{
  "train_examples": 26041,
  "gain_aug_db": 10,
  "input": "log_mel",
  "num_classes": 4,
  "bias": "none",
  "parallel_block": false,
  "subsampling": 4,
  "beta2": 0.99,
  "precondition_frequency": 32,
  "max_precond_dim": 512,
  "adamw_lr_other_params": 0.00071,
  "batch_size": 64,
  "epochs": 15.0
}
Rows from block 9 of a small sound classifier, named by matrix and row number. Rows with one number belong to one neuron. Each number is 128 + 24 x the weight over its row's rms, rounded and kept within 0 to 255. All counts start at 0. Numbers have three digits each.
Before each neuron's rows are labels from the 100 clips, of 14976, where the neuron reaches its highest value: "loudest" is the band of the loudest frequency at the time of the peak. Only what is clearly more common there than usual is listed. The data: acted Russian speech (Dusha). In brackets: how many of the 100.
# fc1: MLP up (model.blocks.9.mlp.fc1.weight, 1536x384), inputs 288-383
# fc2: MLP down (model.blocks.9.mlp.fc2.weight, 384x1536, transposed), outputs 288-383

loudest: 4000 to 8000 Hz (57)
fc1.283:126146117140127152100086142146123155144125112146102091171153091120172128152157133140125146137172118172130088111116143151145111126084122146086131149064160090145158159131127080107130127138151112106122141101115098140112144168142115118132157127124147119120128151132150096149135164160085113096
fc2.283:141121139115110124154147158136115109103145164072124162113141083087124135139113100132144085090119113176134131099098164124100135113098138113133152125161126133116107116119067089111111137147096096102126140112132162115124085116118153121143164129114123112162102109129115127125134111123082140142

loudest: 500 to 1000 Hz (39)
fc1.442:152105110124134089144122126126131137148118174130131158103091144173117085165137150118109108113088121138182114148099154152131144142141127123128122164182112118154128123076114141134177106115109110122161084115148130081150132182118117199139077084122156107120105139139095126123091131153170161123
fc2.442:151140125150078090154119142149149096095087138122108119143124134153111132128103122139157073139119122088095164105140125111133143138127131155124166125170135139146157085113136124143150109114141098131134150162128109133140109117155137141165156152124135092123100136125103180131153139097141131131

loudest: 250 to 500 Hz (42)
fc1.371:131140119149128094093124130154144155143098099114133153154116072096143091142100121166133126105123186115145138123137123103154143150117129105146114136131120185177080121102120157139100145112153098138153126127092121108144105156119129123136112102158100116133138111134094147170156117139135134115
fc2.371:108101101128131122103120109130137131132087134138167110117108097103129142123100128094116104110160096120115116115113151114105147138121120110125091123094114124111106145158086087145123124099103124117103116131087067111107128139132126118118112127138129088160133103129115111132098126123116113093

loudest: 500 to 1000 Hz (26)
fc1.175:123199086129105117157174120118136114149132154122155119101138127192115093094147121138125149171122129121123084104154125151176143160098114145089112143091114121163144125163126076143112125151126135132139118111142161166124108121157100157125128112123176128145093119083126118164145143157129142135
fc2.175:135117136118115107124123112133139134133109140109142126138147120126152073113139141162085099101136151124097142127116110119125131165124118146151073154143111119166136099134161143153089099088139170119120129119134107120104099114119154125155106136119086078117149089138104121162158112122113116130

loudest: 4000 to 8000 Hz (56)
fc1.436:143147104131152137138128134102161133118138098106101138124142114086163078133105146113116125130130166143164135102119126111122145178137149157091137118119137177125121121136129164143108097148119092150173113097122105159127147171127144154163150112157084150146126121150086157135141118137129089121
fc2.436:135123135116120102128136125151129134141124112137145144122117096134135135147106133119138122111130115141118124143096139121115145121146130109138128116131113096130118140160101119113112134093120166105116105139082095133106115115138131122128112132125128105124121109131119114119112124132129125094

loudest: 250 to 500 Hz (53); 500 to 1000 Hz (35)
fc1.269:126084159143086096146155129129138061106148157156101085160134129144144157108112108097129093103121144122081111145128129109122121078108139114119114117101167138129153111124116084146165131143136128099084085108101146117154140150098102100114190122098167104154111106135113160153090161120119135158
fc2.269:156085122131158130113104136154142089144157119082133130155156179149114138071142140158125140156142107132138111162094127105123139162140143134097160154135114122183076168092171137140101131151113105143118136137166127147130139170121179176091087136148192166101117150138162145167143109131152109118

loudest: 4000 to 8000 Hz (29)
fc1.409:164117081112122144158110119104147123166114104114125119147119160136130104159111162081121082095158119149137104143120126131132141149131143120121076102162168129120161113121172112133120157083115126114128117135118149144147102188130150112127160139189106116122103111131111117171118127110140131153
fc2.409:140131110125153087146135118103104139093170113120074124120111162085117159104141113162117119157137132108120126135116133118130128102138129120134140131139113161094122148176090123148162145108099125085137145134141127137130192163156109155089087127140118124167137124123150108148130135142134126171

loudest: 250 to 500 Hz (41)
fc1.73:072125120149139145178170118142164119135119155134135145127117135136099150113137164130123101129140169156117124180165152116174136133122113155118131137144140127117128133093110094135117076146104109108106146138098117117138096181145133090105089106115125135095183119106157168125109146117138091099
fc2.73:107124102126126121131147148134117150096132100116186117149134150119150163121166109138094145137128154097111144156114123062123146125119128101113105112173144122116114060125117203113115130089155147156115163123146169108147155136119106123087128144096130171145123106153088110160160100085117123141

loudest: 250 to 500 Hz (84)
fc1.230:132129116136141100106119101120134142178133164115148094116091117143120103151170159112120063145107163143100094183160140146099083156090115095146138144089112134136146139137077160105163101115111094112122099113119135116145162142136146121080139142157152122100134179113144107132083133139129106089
fc2.230:153085156139098152133140114171150111135147129133124125173119123143174177128178090134131158102147136118155148144117140103167132099141135129120136153133083157110134102106155134129088139131130143168126127093175116135163091145108129131132125110110152144137159121122130096132131145167126139115

loudest: 250 to 500 Hz (41); 500 to 1000 Hz (38)
fc1.253:125142139120089164144126120109163156092167141110127124128140132127148123141148169073122107069131159178108107168149155158157095134126128208133121160145091087110114119089130118133103155091088106154101109134136142154140113161108175119108120095133161106085126131163096128111114125087147112151
fc2.253:103146088095124099114135140116153136116146120110081124150129117139110112140138131174142147116129103117120140127118093130137126141169151113120082127106105114138148084112181135099130090164143125137134122148117106132105131106154102116141117175143135139155136134123093142163122141100131128160

loudest: 500 to 1000 Hz (25)
fc1.16:099119118143115087100148138151122203114129113140124109066131106114158127110121128093163079105137083129159099124090146123094092140160127123102146126117149143110173120139128145105137062119124092130113123114130118135146157116129123115153129131146095139160152105165136109171121106123142135088
fc2.16:155126111106126097138128120145156147132110119136137136122078160176166139193095177125124143098138160147136175129107117083117132109136123099140135132131134139141137102147120082133152089116110132134124144168101129088138101139107119132131116130133146132050104129098107151140140128094095124104

loudest: 4000 to 8000 Hz (50)
fc1.723:154103136138114098176100183106098123127151100098133116107144162116111118119141151093110124104100118151160176104137123127131106101133112155164198116129125135085139094173150135135107142107120131148140115158104116087132109141132118141094139099106107124154133163119135098127188117121149107084
fc2.723:109143108146144168135150145145112187127097145117096114166128145083132101175122120127129139143115103098133092120132153089134029138110165100150101139120130138120138087092145126151169099125166108145123136131102146131157147126131129103131112113177146146095091137130118164151174103140150141131

loudest: 250 to 500 Hz (41); 500 to 1000 Hz (35)
fc1.705:133059136120142151121132159125153156151127101105137168131153109103121089148136110124096149153085147112141121114129134114088120117167143115157128066132136117161115108108133111121148125116130136143085099127172098156112117109114131114107107088119137136100188159139147124131104097160176133130
fc2.705:163105112138127129145152131135130082179126151134087130146138136164143118130155130155113181134141154127116159084113129114156146173113126130119109143112101124132122117103119127122134120153182150162104108112144121122150132135136094123125122128129135152110147143110151123136102170138106108096

loudest: 4000 to 8000 Hz (30)
fc1.132:135142134185103134144102092140152125149092116084107161138146124139091135109141106087158123130108102144166171132159167123080088117102136105102139108136136129100127170115110155164132130115079129133131139086137122126158131142109151088140137159090105162146136137090139109103150184171107114115
fc2.132:136153137141161134135135138132130151122139106163115139148163132140151130120108160164128114127116146116166160116130143118153114128143118155109121169121103100125137118133132122130136076143156138109133136126154120139134128127122145120095122130143156134155125125141098086153121111056116140152

loudest: 500 to 1000 Hz (28)
fc1.740:140103112161107127164163145125170159130111122120124110136131115129136143141139092114174143158165112113119176138130084083124138138086131168157108123143088143126168169156145108106116119119141130110145182119090135103155138155104142092122128138118133120121093122127147108143127131073130110079
fc2.740:087104182101141107152140120116116113199152116094147136103116137142129106144125128135125139169113130156128107129147134112108139136113128126126139152134125163118155099114125116106142178093073122119100072130141135135130194120121133131174102148102124126134105130126103091110113143084108157141

loudest: 500 to 1000 Hz (35)
fc1.589:130110108130148142155162190162107163149129086119188100110152162111126128147089086103133132149123116128130079151122143156127108128135119144174186120086140109110110176167135136104108133120116144166110097147107095173114136116153149122119129096117155134155104112120139123148087084143122131114
fc2.589:138154155119117117119161157122126146111165109137076155099134102117125155141141145154134248105117139129128094131093124061123139123104149153114145080115142160092148151155124068113117138084106061113098072139114169129123176142143118133134140090114114099168110129110109143176125097159137090130

loudest: 250 to 500 Hz (42); 500 to 1000 Hz (30)
fc1.637:109154159130124180122147109102136163113066141114162149133150117128117175107144115156144150159149110126120149118143165117088116123138131150155120163094140124122133153124070111168100150139100158134152167133138133145120096147130145116145130127137090141156115139130153119166090145129086157110
fc2.637:091137140131149119138144108124116136126119122145101141130111127134126115168109109132150164096096118110103183138076097090123136119128099149134126122124162181142121145130158173115123150121126138124109110106120157113161148127141144119146133124142096108155123132123124126204112154144097119112

loudest: 250 to 500 Hz (47); 500 to 1000 Hz (32)
fc1.518:112144100116119141186096097121144133141141113125139058141163116095118118133129157118135137157178154117133111126165175113116129121145126104109156121124134121171124135150129139145145136151141120137092127086145138092147145132108078130110093142129136138123149107157119112128100093123117081128
fc2.518:143130149139119148090140115142159116126114124117113103141178102117142115154139105106083115153135138088136121105116089101164091122170116139166126149103126105151073101106137153163122127125119149135143098110130092116145113127139123100173122096136122095106109114137129150123105121121137126103

loudest: 4000 to 8000 Hz (73)
fc1.560:144161149153106111164085133122140088187164148121148114118137104123126124104133150126126115125145131138135128150125089130134142136147143129069120127168092130140147172131180105138130171132114134144151147129132081063150146161152163116133167106083131153129119081123138114141158158135139093117
fc2.560:138123104135147090139129148098109133144113122114093121165098128086131130183154112185148130105150113095114127147143141129151125120111091104122113136097098136094172152168113138092171126191124135103123136148114150088134163131139111115141152116161139112103176114137153120102125105158145109136

loudest: 4000 to 8000 Hz (26)
fc1.658:147136137169129144156093139119137117136127112147177110131112099153146120149121133152146116102152126155133129138141134144120118102119137104096144127093148130117170096138116131102154118108124162139140124135126145115125137154162157104111119138170168140137139144163137149131143128101120116093
fc2.658:129095114106134138172121145102125156093133186128068114159099138061139112128109135129136138137125135129138119133124087124134106127108141105162099124112149135129101133148097113099142130118147097117138110168125125112131109131139146084159091160118166112194155131149146121148098113120143136133