Weights of a small sound classifier.
Model: 28.9M parameters, arch transformer, norm layernorm, activation squared_relu, layers 16, width 384.
Training: soap at rate 0.0023, 6100 steps, batches of 64, held-out accuracy 75%.
Data: trained on acted Russian speech (Dusha), 26041 training examples.
Rows from block 12 of a small sound classifier, named by matrix and row number. Rows with one number belong to one neuron. Each number is 500 + 25 x the weight over its row's rms, rounded and kept within 0 to 999. All counts start at 0. Numbers have three digits each.
Before each neuron's rows are labels from the 100 clips, of 14976, where the neuron reaches its highest value: "responds to" is what is common among them. Only what is clearly more common there than usual is listed. The data: acted Russian speech (Dusha). In brackets: how many of the 100, against the usual share in percent.
# fc1: MLP up (model.blocks.12.mlp.fc1.weight, 1536x384), inputs 0-127
# fc2: MLP down (model.blocks.12.mlp.fc2.weight, 384x1536, transposed), outputs 0-127

responds to: emotion: neutral (76 vs 35.3)
fc1.179:495496483522512504464511534431504489487502469476462474500493503504501541510497478500485514470554495482496478551539507470503496530504472491513459454522541484484467489537551524529514506500516514495465497492501502491497507501532504489520484489479526457483522540495538509584491484481544497513482493516520544468499477530516556487484474501489481480525523523522516485478460491519456522554518
fc2.179:499553496493458503537455500449535499514512526468514503477464489478478519489527489484459480507509494521535478504521498516510480515530514488489516506494507473488477530515489532532506520497456499491525520507531487508486513516427493455521505482553480506472509500499497518510451514516497508514446494474502515489508436511485473489475537506502499510514482530506474539542507472522517451530537

responds to: emotion: positive (73 vs 18.7)
fc1.4:526470515473492489513508465490539538466491552530505491508482534475536448502530473502473512505515503509499529476471499510496467479527492494471511531484512504506513468477489505487517496487519478537508500472497469489483490450526502451486466518470470536499507501508484556506446484479499517471471434467507509526510471507508449482506523486488501495476515502479506491467506482517516511503512
fc2.4:518497480479525482452519498515509480517519500469497534514483467508482487509511498529520492485487476466462523503535489505490506526447466485509481512499515454534443514476485508505512518494492505575514507514471516495468520461516474487466531496510487540510505514489542511413521502524472476526477558506497533490497528514458518513494484479475520496499552490510474492650497489512514505511526

responds to: emotion: sad (62 vs 27.4)
fc1.715:494541486499540474493518474499454508503477503485520534571513513447470429535457510508511514501525482476495475469508525510466505470487525479518515541487467471494504499517442495485497478544500480531526501535473512497529465483469480524507488463450509510487483497483483462522485503536508502473521489537518519514500528486465466513492506511439452504513475482448503527446500493521494523533492
fc2.715:523466524476481498499486481500491510503463419469478479476526530509495516471500485498508560450470505468548485477517506576467500516527504509468474523520513493523479521523478435538513501500537526491466471474473461511496516534489470492516492536461450489498516490489511518465558514482507512500492513450494496491512521529489538517503537496537491493498509577511510469545508525491510484506528

responds to: emotion: neutral (79 vs 35.3)
fc1.287:480520496510544503501538474461517495522502515530484459452523505513482513501505496493494507556490542482484470500494520471518473497510506450531503525497514499511507517476545455482518511505500476494555545492488487485504509487462516468464531513479493470481463510496539469526492499534523499529540464498503517530545491462485514495512538490498474499508488481480488464439467470487494502480557
fc2.287:447483535482530508493461535447549477473493494520539521534486472545487503474472447501494432532527474473507514455524461536471490508475468497523528474490484567504496494486503486500508478476479544495505524507493519498547477518492518496521461505509492489484508522500504496481446486502508489518527507490500515536469484502524509520507489478489509463508529501494486508543429529507471439531469

responds to: emotion: sad (94 vs 27.4)
fc1.81:545518504491466487499517520489482486485491491521493497486539490498539513493510504514476509547479478515483523477493491493471466498510537503549497466472494502528577473531485510529521499527460505479528528477523522533460493518481506506481491487535491486528522494483519484522488505506493506547484512505534473491545541515476531512523481539477551512492530495508544528460507530500488484429541
fc2.81:507516469473497444507510541514499498489485453551504473530503500489498455543511469430499524501481483483511482525532500524487469522458533489482517523529530520506449471491513521493505493502484499444467552478457484465553469486497423500525497491485503557459488517469524491507502506499566498496503485502500457457487511494549467485483554496498507531450503516527496497560487508506481527523499

responds to: emotion: neutral (90 vs 35.3)
fc1.683:479526508547485540483578478494447446497537486484521481487505569496482484520450519500496503491500544480511544509519546482492508503518521503492512518501508498501481525533501488525513510518477483508514513524462499489502466546481487520522489544525525480459525510538506525590518445462507463467504528497517491494499526497557527530547479503491517548509519473486494514492478494515502569534495
fc2.683:480526502521511477541509489533504474483489485496515477482400484498515511512498488498441495482458485526523513462491510433522488485525510482470538489513502505490397502497503519480520484503478443511524504469538532522495517522451538493505498514513485509502511492482532496616473548487494491494521497498515496509468470491494499493500500514509504537526517492519502504580508498468479482515521

responds to: emotion: neutral (71 vs 35.3)
fc1.534:468497474567514511521506476458476495481568538448495465477519514503483534505510504461523443527503543448489484499461528488503520508488511485487504499475541531520516468484493500470527466485526491447509537504526552485537481513436553509491571506483521513513533529514513496526535538533510495489482519497509498452516471537513483486507499540525479467464501483485519452474471496488476486468456
fc2.534:511481499524526492506467493527508440471495537503454508496474496493467500545507431474465450479527516484466490515491485544523500484569529505505522477487511491509468515457525514493542507509496492532533500523512507515488503476517446451514488553500503528493511482497531493506473542504511480478489490471506484472477510517499495498492519467484484502491506486475523505505547482503534517515502

responds to: emotion: angry (46 vs 18.6)
fc1.426:483514476477474554513501475490517517487533485479473531500492492507488533445502554488484485490456486475479469472499488448498471538501506462498535507505458488523505542461470521489472493484481523497502524489506491481483492518459503525498522491492487462497475487462498498511553503520506499514518516511546485475445526458486507478438538524454473553512527418501506518442509471508539537494503
fc2.426:493487498464482480483460502478514494517492467501550486499519507495488493507524490487488494493493492487499446487519569549509489510505491468496482490497503502491472509456499663488505506465519502511479505595485478551495506501529497519505499503490474502589499518493479498485520500543438432508487509482517470526504506497511494496509515511454533537499472501486504411514474514491512498511495

responds to: emotion: positive (63 vs 18.7)
fc1.488:470529571511528458485546501467511512458549509464508476479478528535517533464518527474496529519490517465474497490523481506484510539534525463518521522526518489506516497517502538462508476501493516519459518537542481473526519511477522506495498481508521506522500530495503508502506501502498463542527450563473540497530474479474491482520508514465490499530441493479439478479515507542492514465512
fc2.488:509478478489470531477485526505473485478510490523508518510512514535530525485507539456516532496459484523519470487473515483477496524531438503506481529479484487520533500487529515469475450509535474494483478529466506513482541510494516515504500527483519467478495486529456509520523508499502549524465534529506523513509491492481493505555523481498519512529472490522487505442514517516462549503474

responds to: emotion: neutral (91 vs 35.3)
fc1.161:515527504513455455473494505518473491542510526499500534542500460516466485444484517490496472513513505536517519541506509493501505494509486537504523489524500492511503531475513521494483514537519534546504506509509476527544499536501520518508482493500453490438513493480487430517488522480486545485495480467554516493505520487538533579504499499493488483530533505502465485452511499477503487495515
fc2.161:494526490550527513494531508507510470504505513489477511487554486493472452505512497512512527519493481508466520489507488531453450475487490477484487513491491500465495538467478461528531522486441514516531488490472488482498509449518447480483543466509484511509505519531499520436479496494493508485488490468498481474507489552491479505470459485497533524483511467513523500647497494523492509520549

responds to: emotion: sad (67 vs 27.4)
fc1.228:517485531517539507500509491514491512437503528495538491492521525474508518479523478547474489526510427469543510495511483498504499464517455533507522504473479521532486510435501506494469485472493463475512532512477501504482473501533481497465497458506457500500499502478505485511490513507543531539501511461540514505508494499518476492516481522548497487538515509495489525453503560444478462467511
fc2.228:498502483489585539493470492539514513511512522482515516536525486502516544520511490459549454498453496501484510547496478480518527531484483533515482477508470507488560526466497451485529476526481521466497504501514528501485462511535463509518460491467488480448501510517543458484485536469511513482485519503485462490511540501484477498462519499490505515506503502515517535581452492501476568484492

responds to: emotion: sad (61 vs 27.4)
fc1.443:549456518487489493511497497518495511510466500523441488506529495512514438478510543503487505499500498473507531474521477497500527482513529478471520504468504516484491478467512549466507515512520451526521506530512509491482495512487515506510501511540462503508475475512521535550483548485502505516510504534511476509525445487531451524546510485502517505509506503497527461489484509509488469487495
fc2.443:504494469541512520469490534487476500496499515490502511516505488504476508505521553510497517476516480501448522523558494474491504514483503444463498489478492500503523443497503499470476482522493493525479518486512508487487497497487547505558517555506541512514503480468512478468423499496454527487516476472532482507497534507522463523515512486525471502466505473517423487555499513511474507519497

responds to: emotion: angry (68 vs 18.6)
fc1.560:500475517494534485533542518483503458534511512499516496450507485475472479553486455514487475482521466524514516485508484539485469511516469485487520494554543465521524517512500459503474507520462508507509504514467464485495504442476491493477480523503514504502464479550505510544520526526507478492479483527469501520480502528480480492552544508509516505477476510537508500480491502461494542483461
fc2.560:513521497546498467557486489494517496462507490494503500521456492469472525450514497525444485519518525487496477482537480521505482474514484496461494483495486512500484510496444547520494480526496475490497493528494515479459486492495525452483485530514503520512533495515543505482529496495490581495498487470490505456460493539466488501499548517477502499440486502506491509522537481529504501509562

responds to: emotion: angry (97 vs 18.6)
fc1.726:526491542519486486490520484465493531511462488502471511554464461464476480501497513510482503526477507533437479520487482496517486508492495521482458509492503512512499521495501512522451522494499519489485483518511493476540524484514476482457503487485483472494487464535533521538499498469480500478522517524506456471504499525494527522486464541518489470521500509495561497465518464494460549547523
fc2.726:492463520517478509517469480494500525512515490498488483458508485530515490530483500473512490482534515540480484537468476501454512506474489488493492522496559512521468518487548527513504492508475523512503514502499471494533513475494471470519540518510523517540497501500496500451411512496483487515498473479486542511516503498513475503526486493528538511504487513514483507630545498507521479505555

responds to: emotion: angry (99 vs 18.6)
fc1.51:504489541462510506488474528572524501488449480504490534556481505484495482467487480453493537476450489494514489501525478502476491519502475464517473503440489518470529527483518523521500484557448547482531526532517547470511527501500480479489519546510513521505525477519521487511508497521468489443474501514518497484478510538549484488519497496535518451496476505473500488533507468498506500493498
fc2.51:487503454502500480469523491474483479480512525494491484479517500517507504503483511512503490504464488490476490520494492491513492472492499499501456503488485501497459501480492527495485490488497475499492523482542491485508488494516509506487476488441467451470500495498487509389510476512483497495513509486505481449511496513486467498487490456488494507492504486502504489801517491501486462503483

responds to: emotion: sad (99 vs 27.4)
fc1.566:516527477487502494508532502566501502499466500506522513458517568517495465501500517499467485462499488527520487512487514554526556503501506458536479505492500526482572442476493520498535497511502469492476453496455519496480500537540523506492510517508487495483493477508535518498473483493517516488506478469511531511471534507497450500519500463483507487495472425512487503494508503514506535504491
fc2.566:469512499538500481451495513514478514521474509499497494518549526507513530522494516549526479520509511480496523524476514506526514517520489519481488546544511504511493504479537489474486472449509497524523546555467515441473480473504509534466527515514541465490473542506465507490533487443508496556480483501527507510507512486528542514501507482506457497523519486518535512518500504468493442487452

responds to: emotion: angry (47 vs 18.6)
fc1.101:501496514523515485475500476522497509504466476494504488486514513524502498457489465518509520522438499470486486482493495488509501495497514514480472513490508508538512497511463504554471558505458474460494507525508538446472497460471463542542493492493492523501496507507488481523508477489527495490472518536452497503546476474469506501488493545536550519503486461515551471447503529483498499472475
fc2.101:469495519485475549503477496478527479477430516493490537534525496491487449537521496514464471509538485522499495506499485516481514492516480482485525490510487468505460510488524460509482516489529477520486463509480493539510504499532464501493475526505534495511471528497492509446485472483486470488522503473510473496471536540527480479534529477499480470476487499525476500618528483516483495485512

responds to: emotion: sad (96 vs 27.4)
fc1.697:508479509528492504508518483506515525469506455530473489541492490487478477438492508476501467554482521510451504509483470502498488501519495461462478519468482502542546491497482509505501474501524493505497493478498497537491494499523502495495482478522460508469491510456549488475521463512515514498519517534538501489520482491438521479504445479498522460497515528495495529480498512483536554517537
fc2.697:500523515459505515472558533475477527539492481506503496508495473485468489520498479498486502483508473481494464534495506488507510544497473509487515516511538472518533504460476525515514512514506476492496519490472554498518468479479501501489474509452497567516484524476496514438512489524535494482495482511503492495525516501539493494505520487492513526506557502504497499675521509521486490497473