Rows from block 3, named by matrix and row number. Rows with one number belong to one neuron. Each number is 128 + 32 x the weight over its row's rms, rounded and kept within 0 to 255. All counts start at 0. Numbers have three digits each. After the name is the row's rms in percent of the matrix's.
# fc1: MLP up (model.blocks.3.mlp.fc1.weight, 1536x384), inputs 0-95
# fc2: MLP down (model.blocks.3.mlp.fc2.weight, 384x1536, transposed), outputs 0-95
fc1.983 087:070141085069104070147184098143139124116168137109088185158128111061134163060138130108133109086057137121123110056109141137100111117127138117141135124116158139144120075150105078119128147160048103128107133182130119118120112128142172124143070184136243096103071172158110106140124176174121156136
fc1.984 081:140049128157163153123198107139119115138130165112134118135181096100128091157126112093089112151080135047133172131121060075103139145100067172070094113138127139173151118141085154119153130082158138140134137060106163127140143105089087115117126171089098143191129089100129171176085046082163145130
fc1.985 074:089115143181070170110176122233155137126105122070128084111138102090119150143150114182151149114122076101178128123144141162130103136124179065117181143070106094133141069153091148151164163185093115128115119121132079139141157057114148146139103161138133086118205091124173107127094111118138098156
fc1.986 120:095105129144123190074162116139091183106096167092150214153150148143070102144146159080157098149164137160119094108128115121098177125154119164147120099061112145153113130129175141167155077085101155123169120086151138079138127109116097141150075096130138109104116183075156136225123171153144160117
fc1.987 099:159132158200168173162109080145177139046087156120156130160153125133159142162184149134110132153153145121143084118131116202074137170091162127128146176169143133083149134128119148154179139137096165151103087063129140134131178099144081200159123098131115115085104130087131148199112103091085102125
fc1.988 082:063162092154119145101131206139133117075170114150135138157120099120104107129065084115081083107117101047101108086082148124136168185178088101140107136149149163111126115134096160142149169151130168171127131097116145141141049104107148133118119157122115127140168150136146104145106127173120162166
fc1.989 089:145100187126132143092120203161162152086106146181132129155117181072159099066093123163174142140061100087125145112109113111137162111142143153086160099133196143124113144118079143137110147086136163120087103180166172141114129128197161147109074112044105175103109177132133166178061102138105119144
fc1.990 089:165143175171143168078117054071113126137135147162156170135129134198090156130122041202177112132153100123126089139098138114139122084124139155188143164133062130103159121080089152116102110144112161181124100140125158161135137162113197111094131107125102133107127137168139142096099131143086104132
fc1.991 124:141129057119160130130140121104170118148077103147163134109123158182180116143105158110115150129173134092136060153100169141172071111093156087160116123108153148137156170076140055126185101068102162093206101124116093069125159084141137148132168094174102139139152103148131083072158174104127176150
fc1.992 077:130148091155160130099050144126192156090131096107130117124121121160099138087146072163100108163107090097130159149141108077170137108144126164094095140129097119125139146089134091088081184110153099161141082135115167115140121111100128149151060133133136065107155136103144149191129082112117108120
fc1.993 130:158093121121194183100150092194173129090094108191102152116147072104159102111148099121181155100138132087104108103127189079124159147134177182140137145065095078145147215120149134093154113119119122102120118205070129140161141128153123135095119193115137113148138185095174132132110103162145194138
fc1.994 088:079152126137184031111122124129132109150115155184137112122144092171128139120080142177074097140089062171116116095183082151110178130120168175158114170133076100043152110109150121122130164142133148105107167179113114111119135123134108111132095148109117121110142139106108129130122104115057154148
fc1.995 101:115132045121153155143100104137140128112095148049154095167106127132110134053146113085069160192200127105076088118185135137149140084163140134135142060121141131129151143136157164145097065112122176144168090126119147087113091162126094190059126063175163131159137099071187107132149072157164108121
fc1.996 091:121177140118104117115167105126148190023068113117144153085161144081187112132139123141102135174088072107168153140093095090145142094134184107117165163106047151169165096143049170182131140099030159113127097118121157081193127098104120109140111126121136175132124092129122120204039094072123114110
fc1.997 072:150157175078139141150092131048141165074121145080128126081172143154095147058093140098128145112202152067152144076097060126168202122113065131089116067052139143146199152093153070131094118128129136133144139074145062095167139119083149096098147151084086089098146157159099113144147137123151138170
fc2.983 035:121119147156130123163171090118113129112104084153100123128157143094124131086074122136141147141158164065147136177156118147157116124148121074133153126058170144086088139093178150152137130142168145163139022145131151119126152155156164086109169175067139124140205145139149099051108145129119084096
fc2.984 019:148139152120110096107162198132099100118166145138201143126173117110136143126088158070118130162092090199177113155121098101139063118130176141087118175175170096133136109114141141138115136085117094119153175110169146136120187138120156153122103143173127144121145198078143114144103118147139156092
fc2.985 041:147175143179139071130167104111197163109098167104145119140105127126108069145130176104180067153115126077111110168090098073125039070144044155155161164167125103113107124127079191166102113083121136114077135093114173136102111144127221134083168152126111182115192160129116106135120069135096119145
fc2.986 111:155165084185127071179129168107077109141178125161073141114201082126164166091130149114134124086116180122132121130163166112114125096124163151112132145110087128078102143136109177113109123141136173076116135139129134122109124122125151139131129095126159167154109114135198138147120153143119159148
fc2.987 049:136104113123149135102118166159122110087104103062140157095041153132131118134151095114147135151157142135168060140105108161144103089137132255163159084131102138162089115154153150156168117200132104172125095127098111124108186030151127123062155100123087179135145122146077137162124146126071115167
fc2.988 022:162154117096099170172106150081150096132151128107078159145016169132113173106104109116192091138109134080126137126077131121144192096093093106110090212127193132126101152080070140104148157137112129152117128120087118123086145068106106101120150138095104151156158127137157117023088137058147143145
fc2.989 040:097149141127193090123126177108147064138187103154076155098089104137111180118127109109151128133071093145170149142083130163151170117138117120081116115093162120159104140115123112150131139141115092144057144160145174167102078070173121085131157193136144100151105128137098172038135135115035165069
fc2.990 055:110183156113092131177134127136106109180131199131183095159158062088128116163116142136204103155149166146121099150130113054119103119083089159103192156134138169104084148149167117090162151157106100097141119117110149113236099127151109169125164109081156096139063153150104141064138187126115127137
fc2.991 112:117078129098125113125172220130089090138165121105068130109121151119140131113118148105158117133166161164147113111085110144121161097102146082133133167164142135121071118155145148154148125136151127106085162118068149156090127142162107170084152159110142150174137121186119127168064122103141085156
fc2.992 038:117101133139112131216088155071111209124096166144125151122096103157157139151176092148146062109110132139121110061126173099129135101151074132079122148101120111098146117060133135112103143138142127173147057144106128142137160085168152144102099099148101106088185142166160145133127088152163153105
fc2.993 142:131124142155085118111152173115107102070156165140134173159162153122108108170160119139138045128113181158152193116120060129120127124141128103150122124163098134194092112083127109112122124172123150129164116132103090086146151090076101165104142108113115101070139134122094138042139094104095147145
fc2.994 022:146207158134108079157076087097155170160118100092125126126164113113133170075163117087124116136102158146074123109096107167129173081136125180175163130142061133109063146147136112099161142131165095154098128114046090095104132157132098105133094131162146108135155156163173145060136106135135083138
fc2.995 125:089126144074131107104148134131056095119107187136189108139155141064155144181127139112150088139097119135096105131122089112142133194107149159117139109143133110146106104102092170103143154143141079162135106131101146172121113101161119079124082185084047055131099101131110142037151122152097155117
fc2.996 018:100113111154141109159113208098115067183100084132095152160052094190107128099157142087186134090087172126147125132158126102134140085203140100144125154113150157153095110095194158106126148164176092183128180164075122117081125081143131182093136158120161144137132137113131106117163196153164142124
fc2.997 027:116117152146131069153153138137105120174196154157129169135126111152168143114112114190125140126109079130137127133115107123028085107130110164120151129149136121097110127156091144108119153139128129102131115132121164128093144134095146124163142160102176155161143150122080165080226154151127110249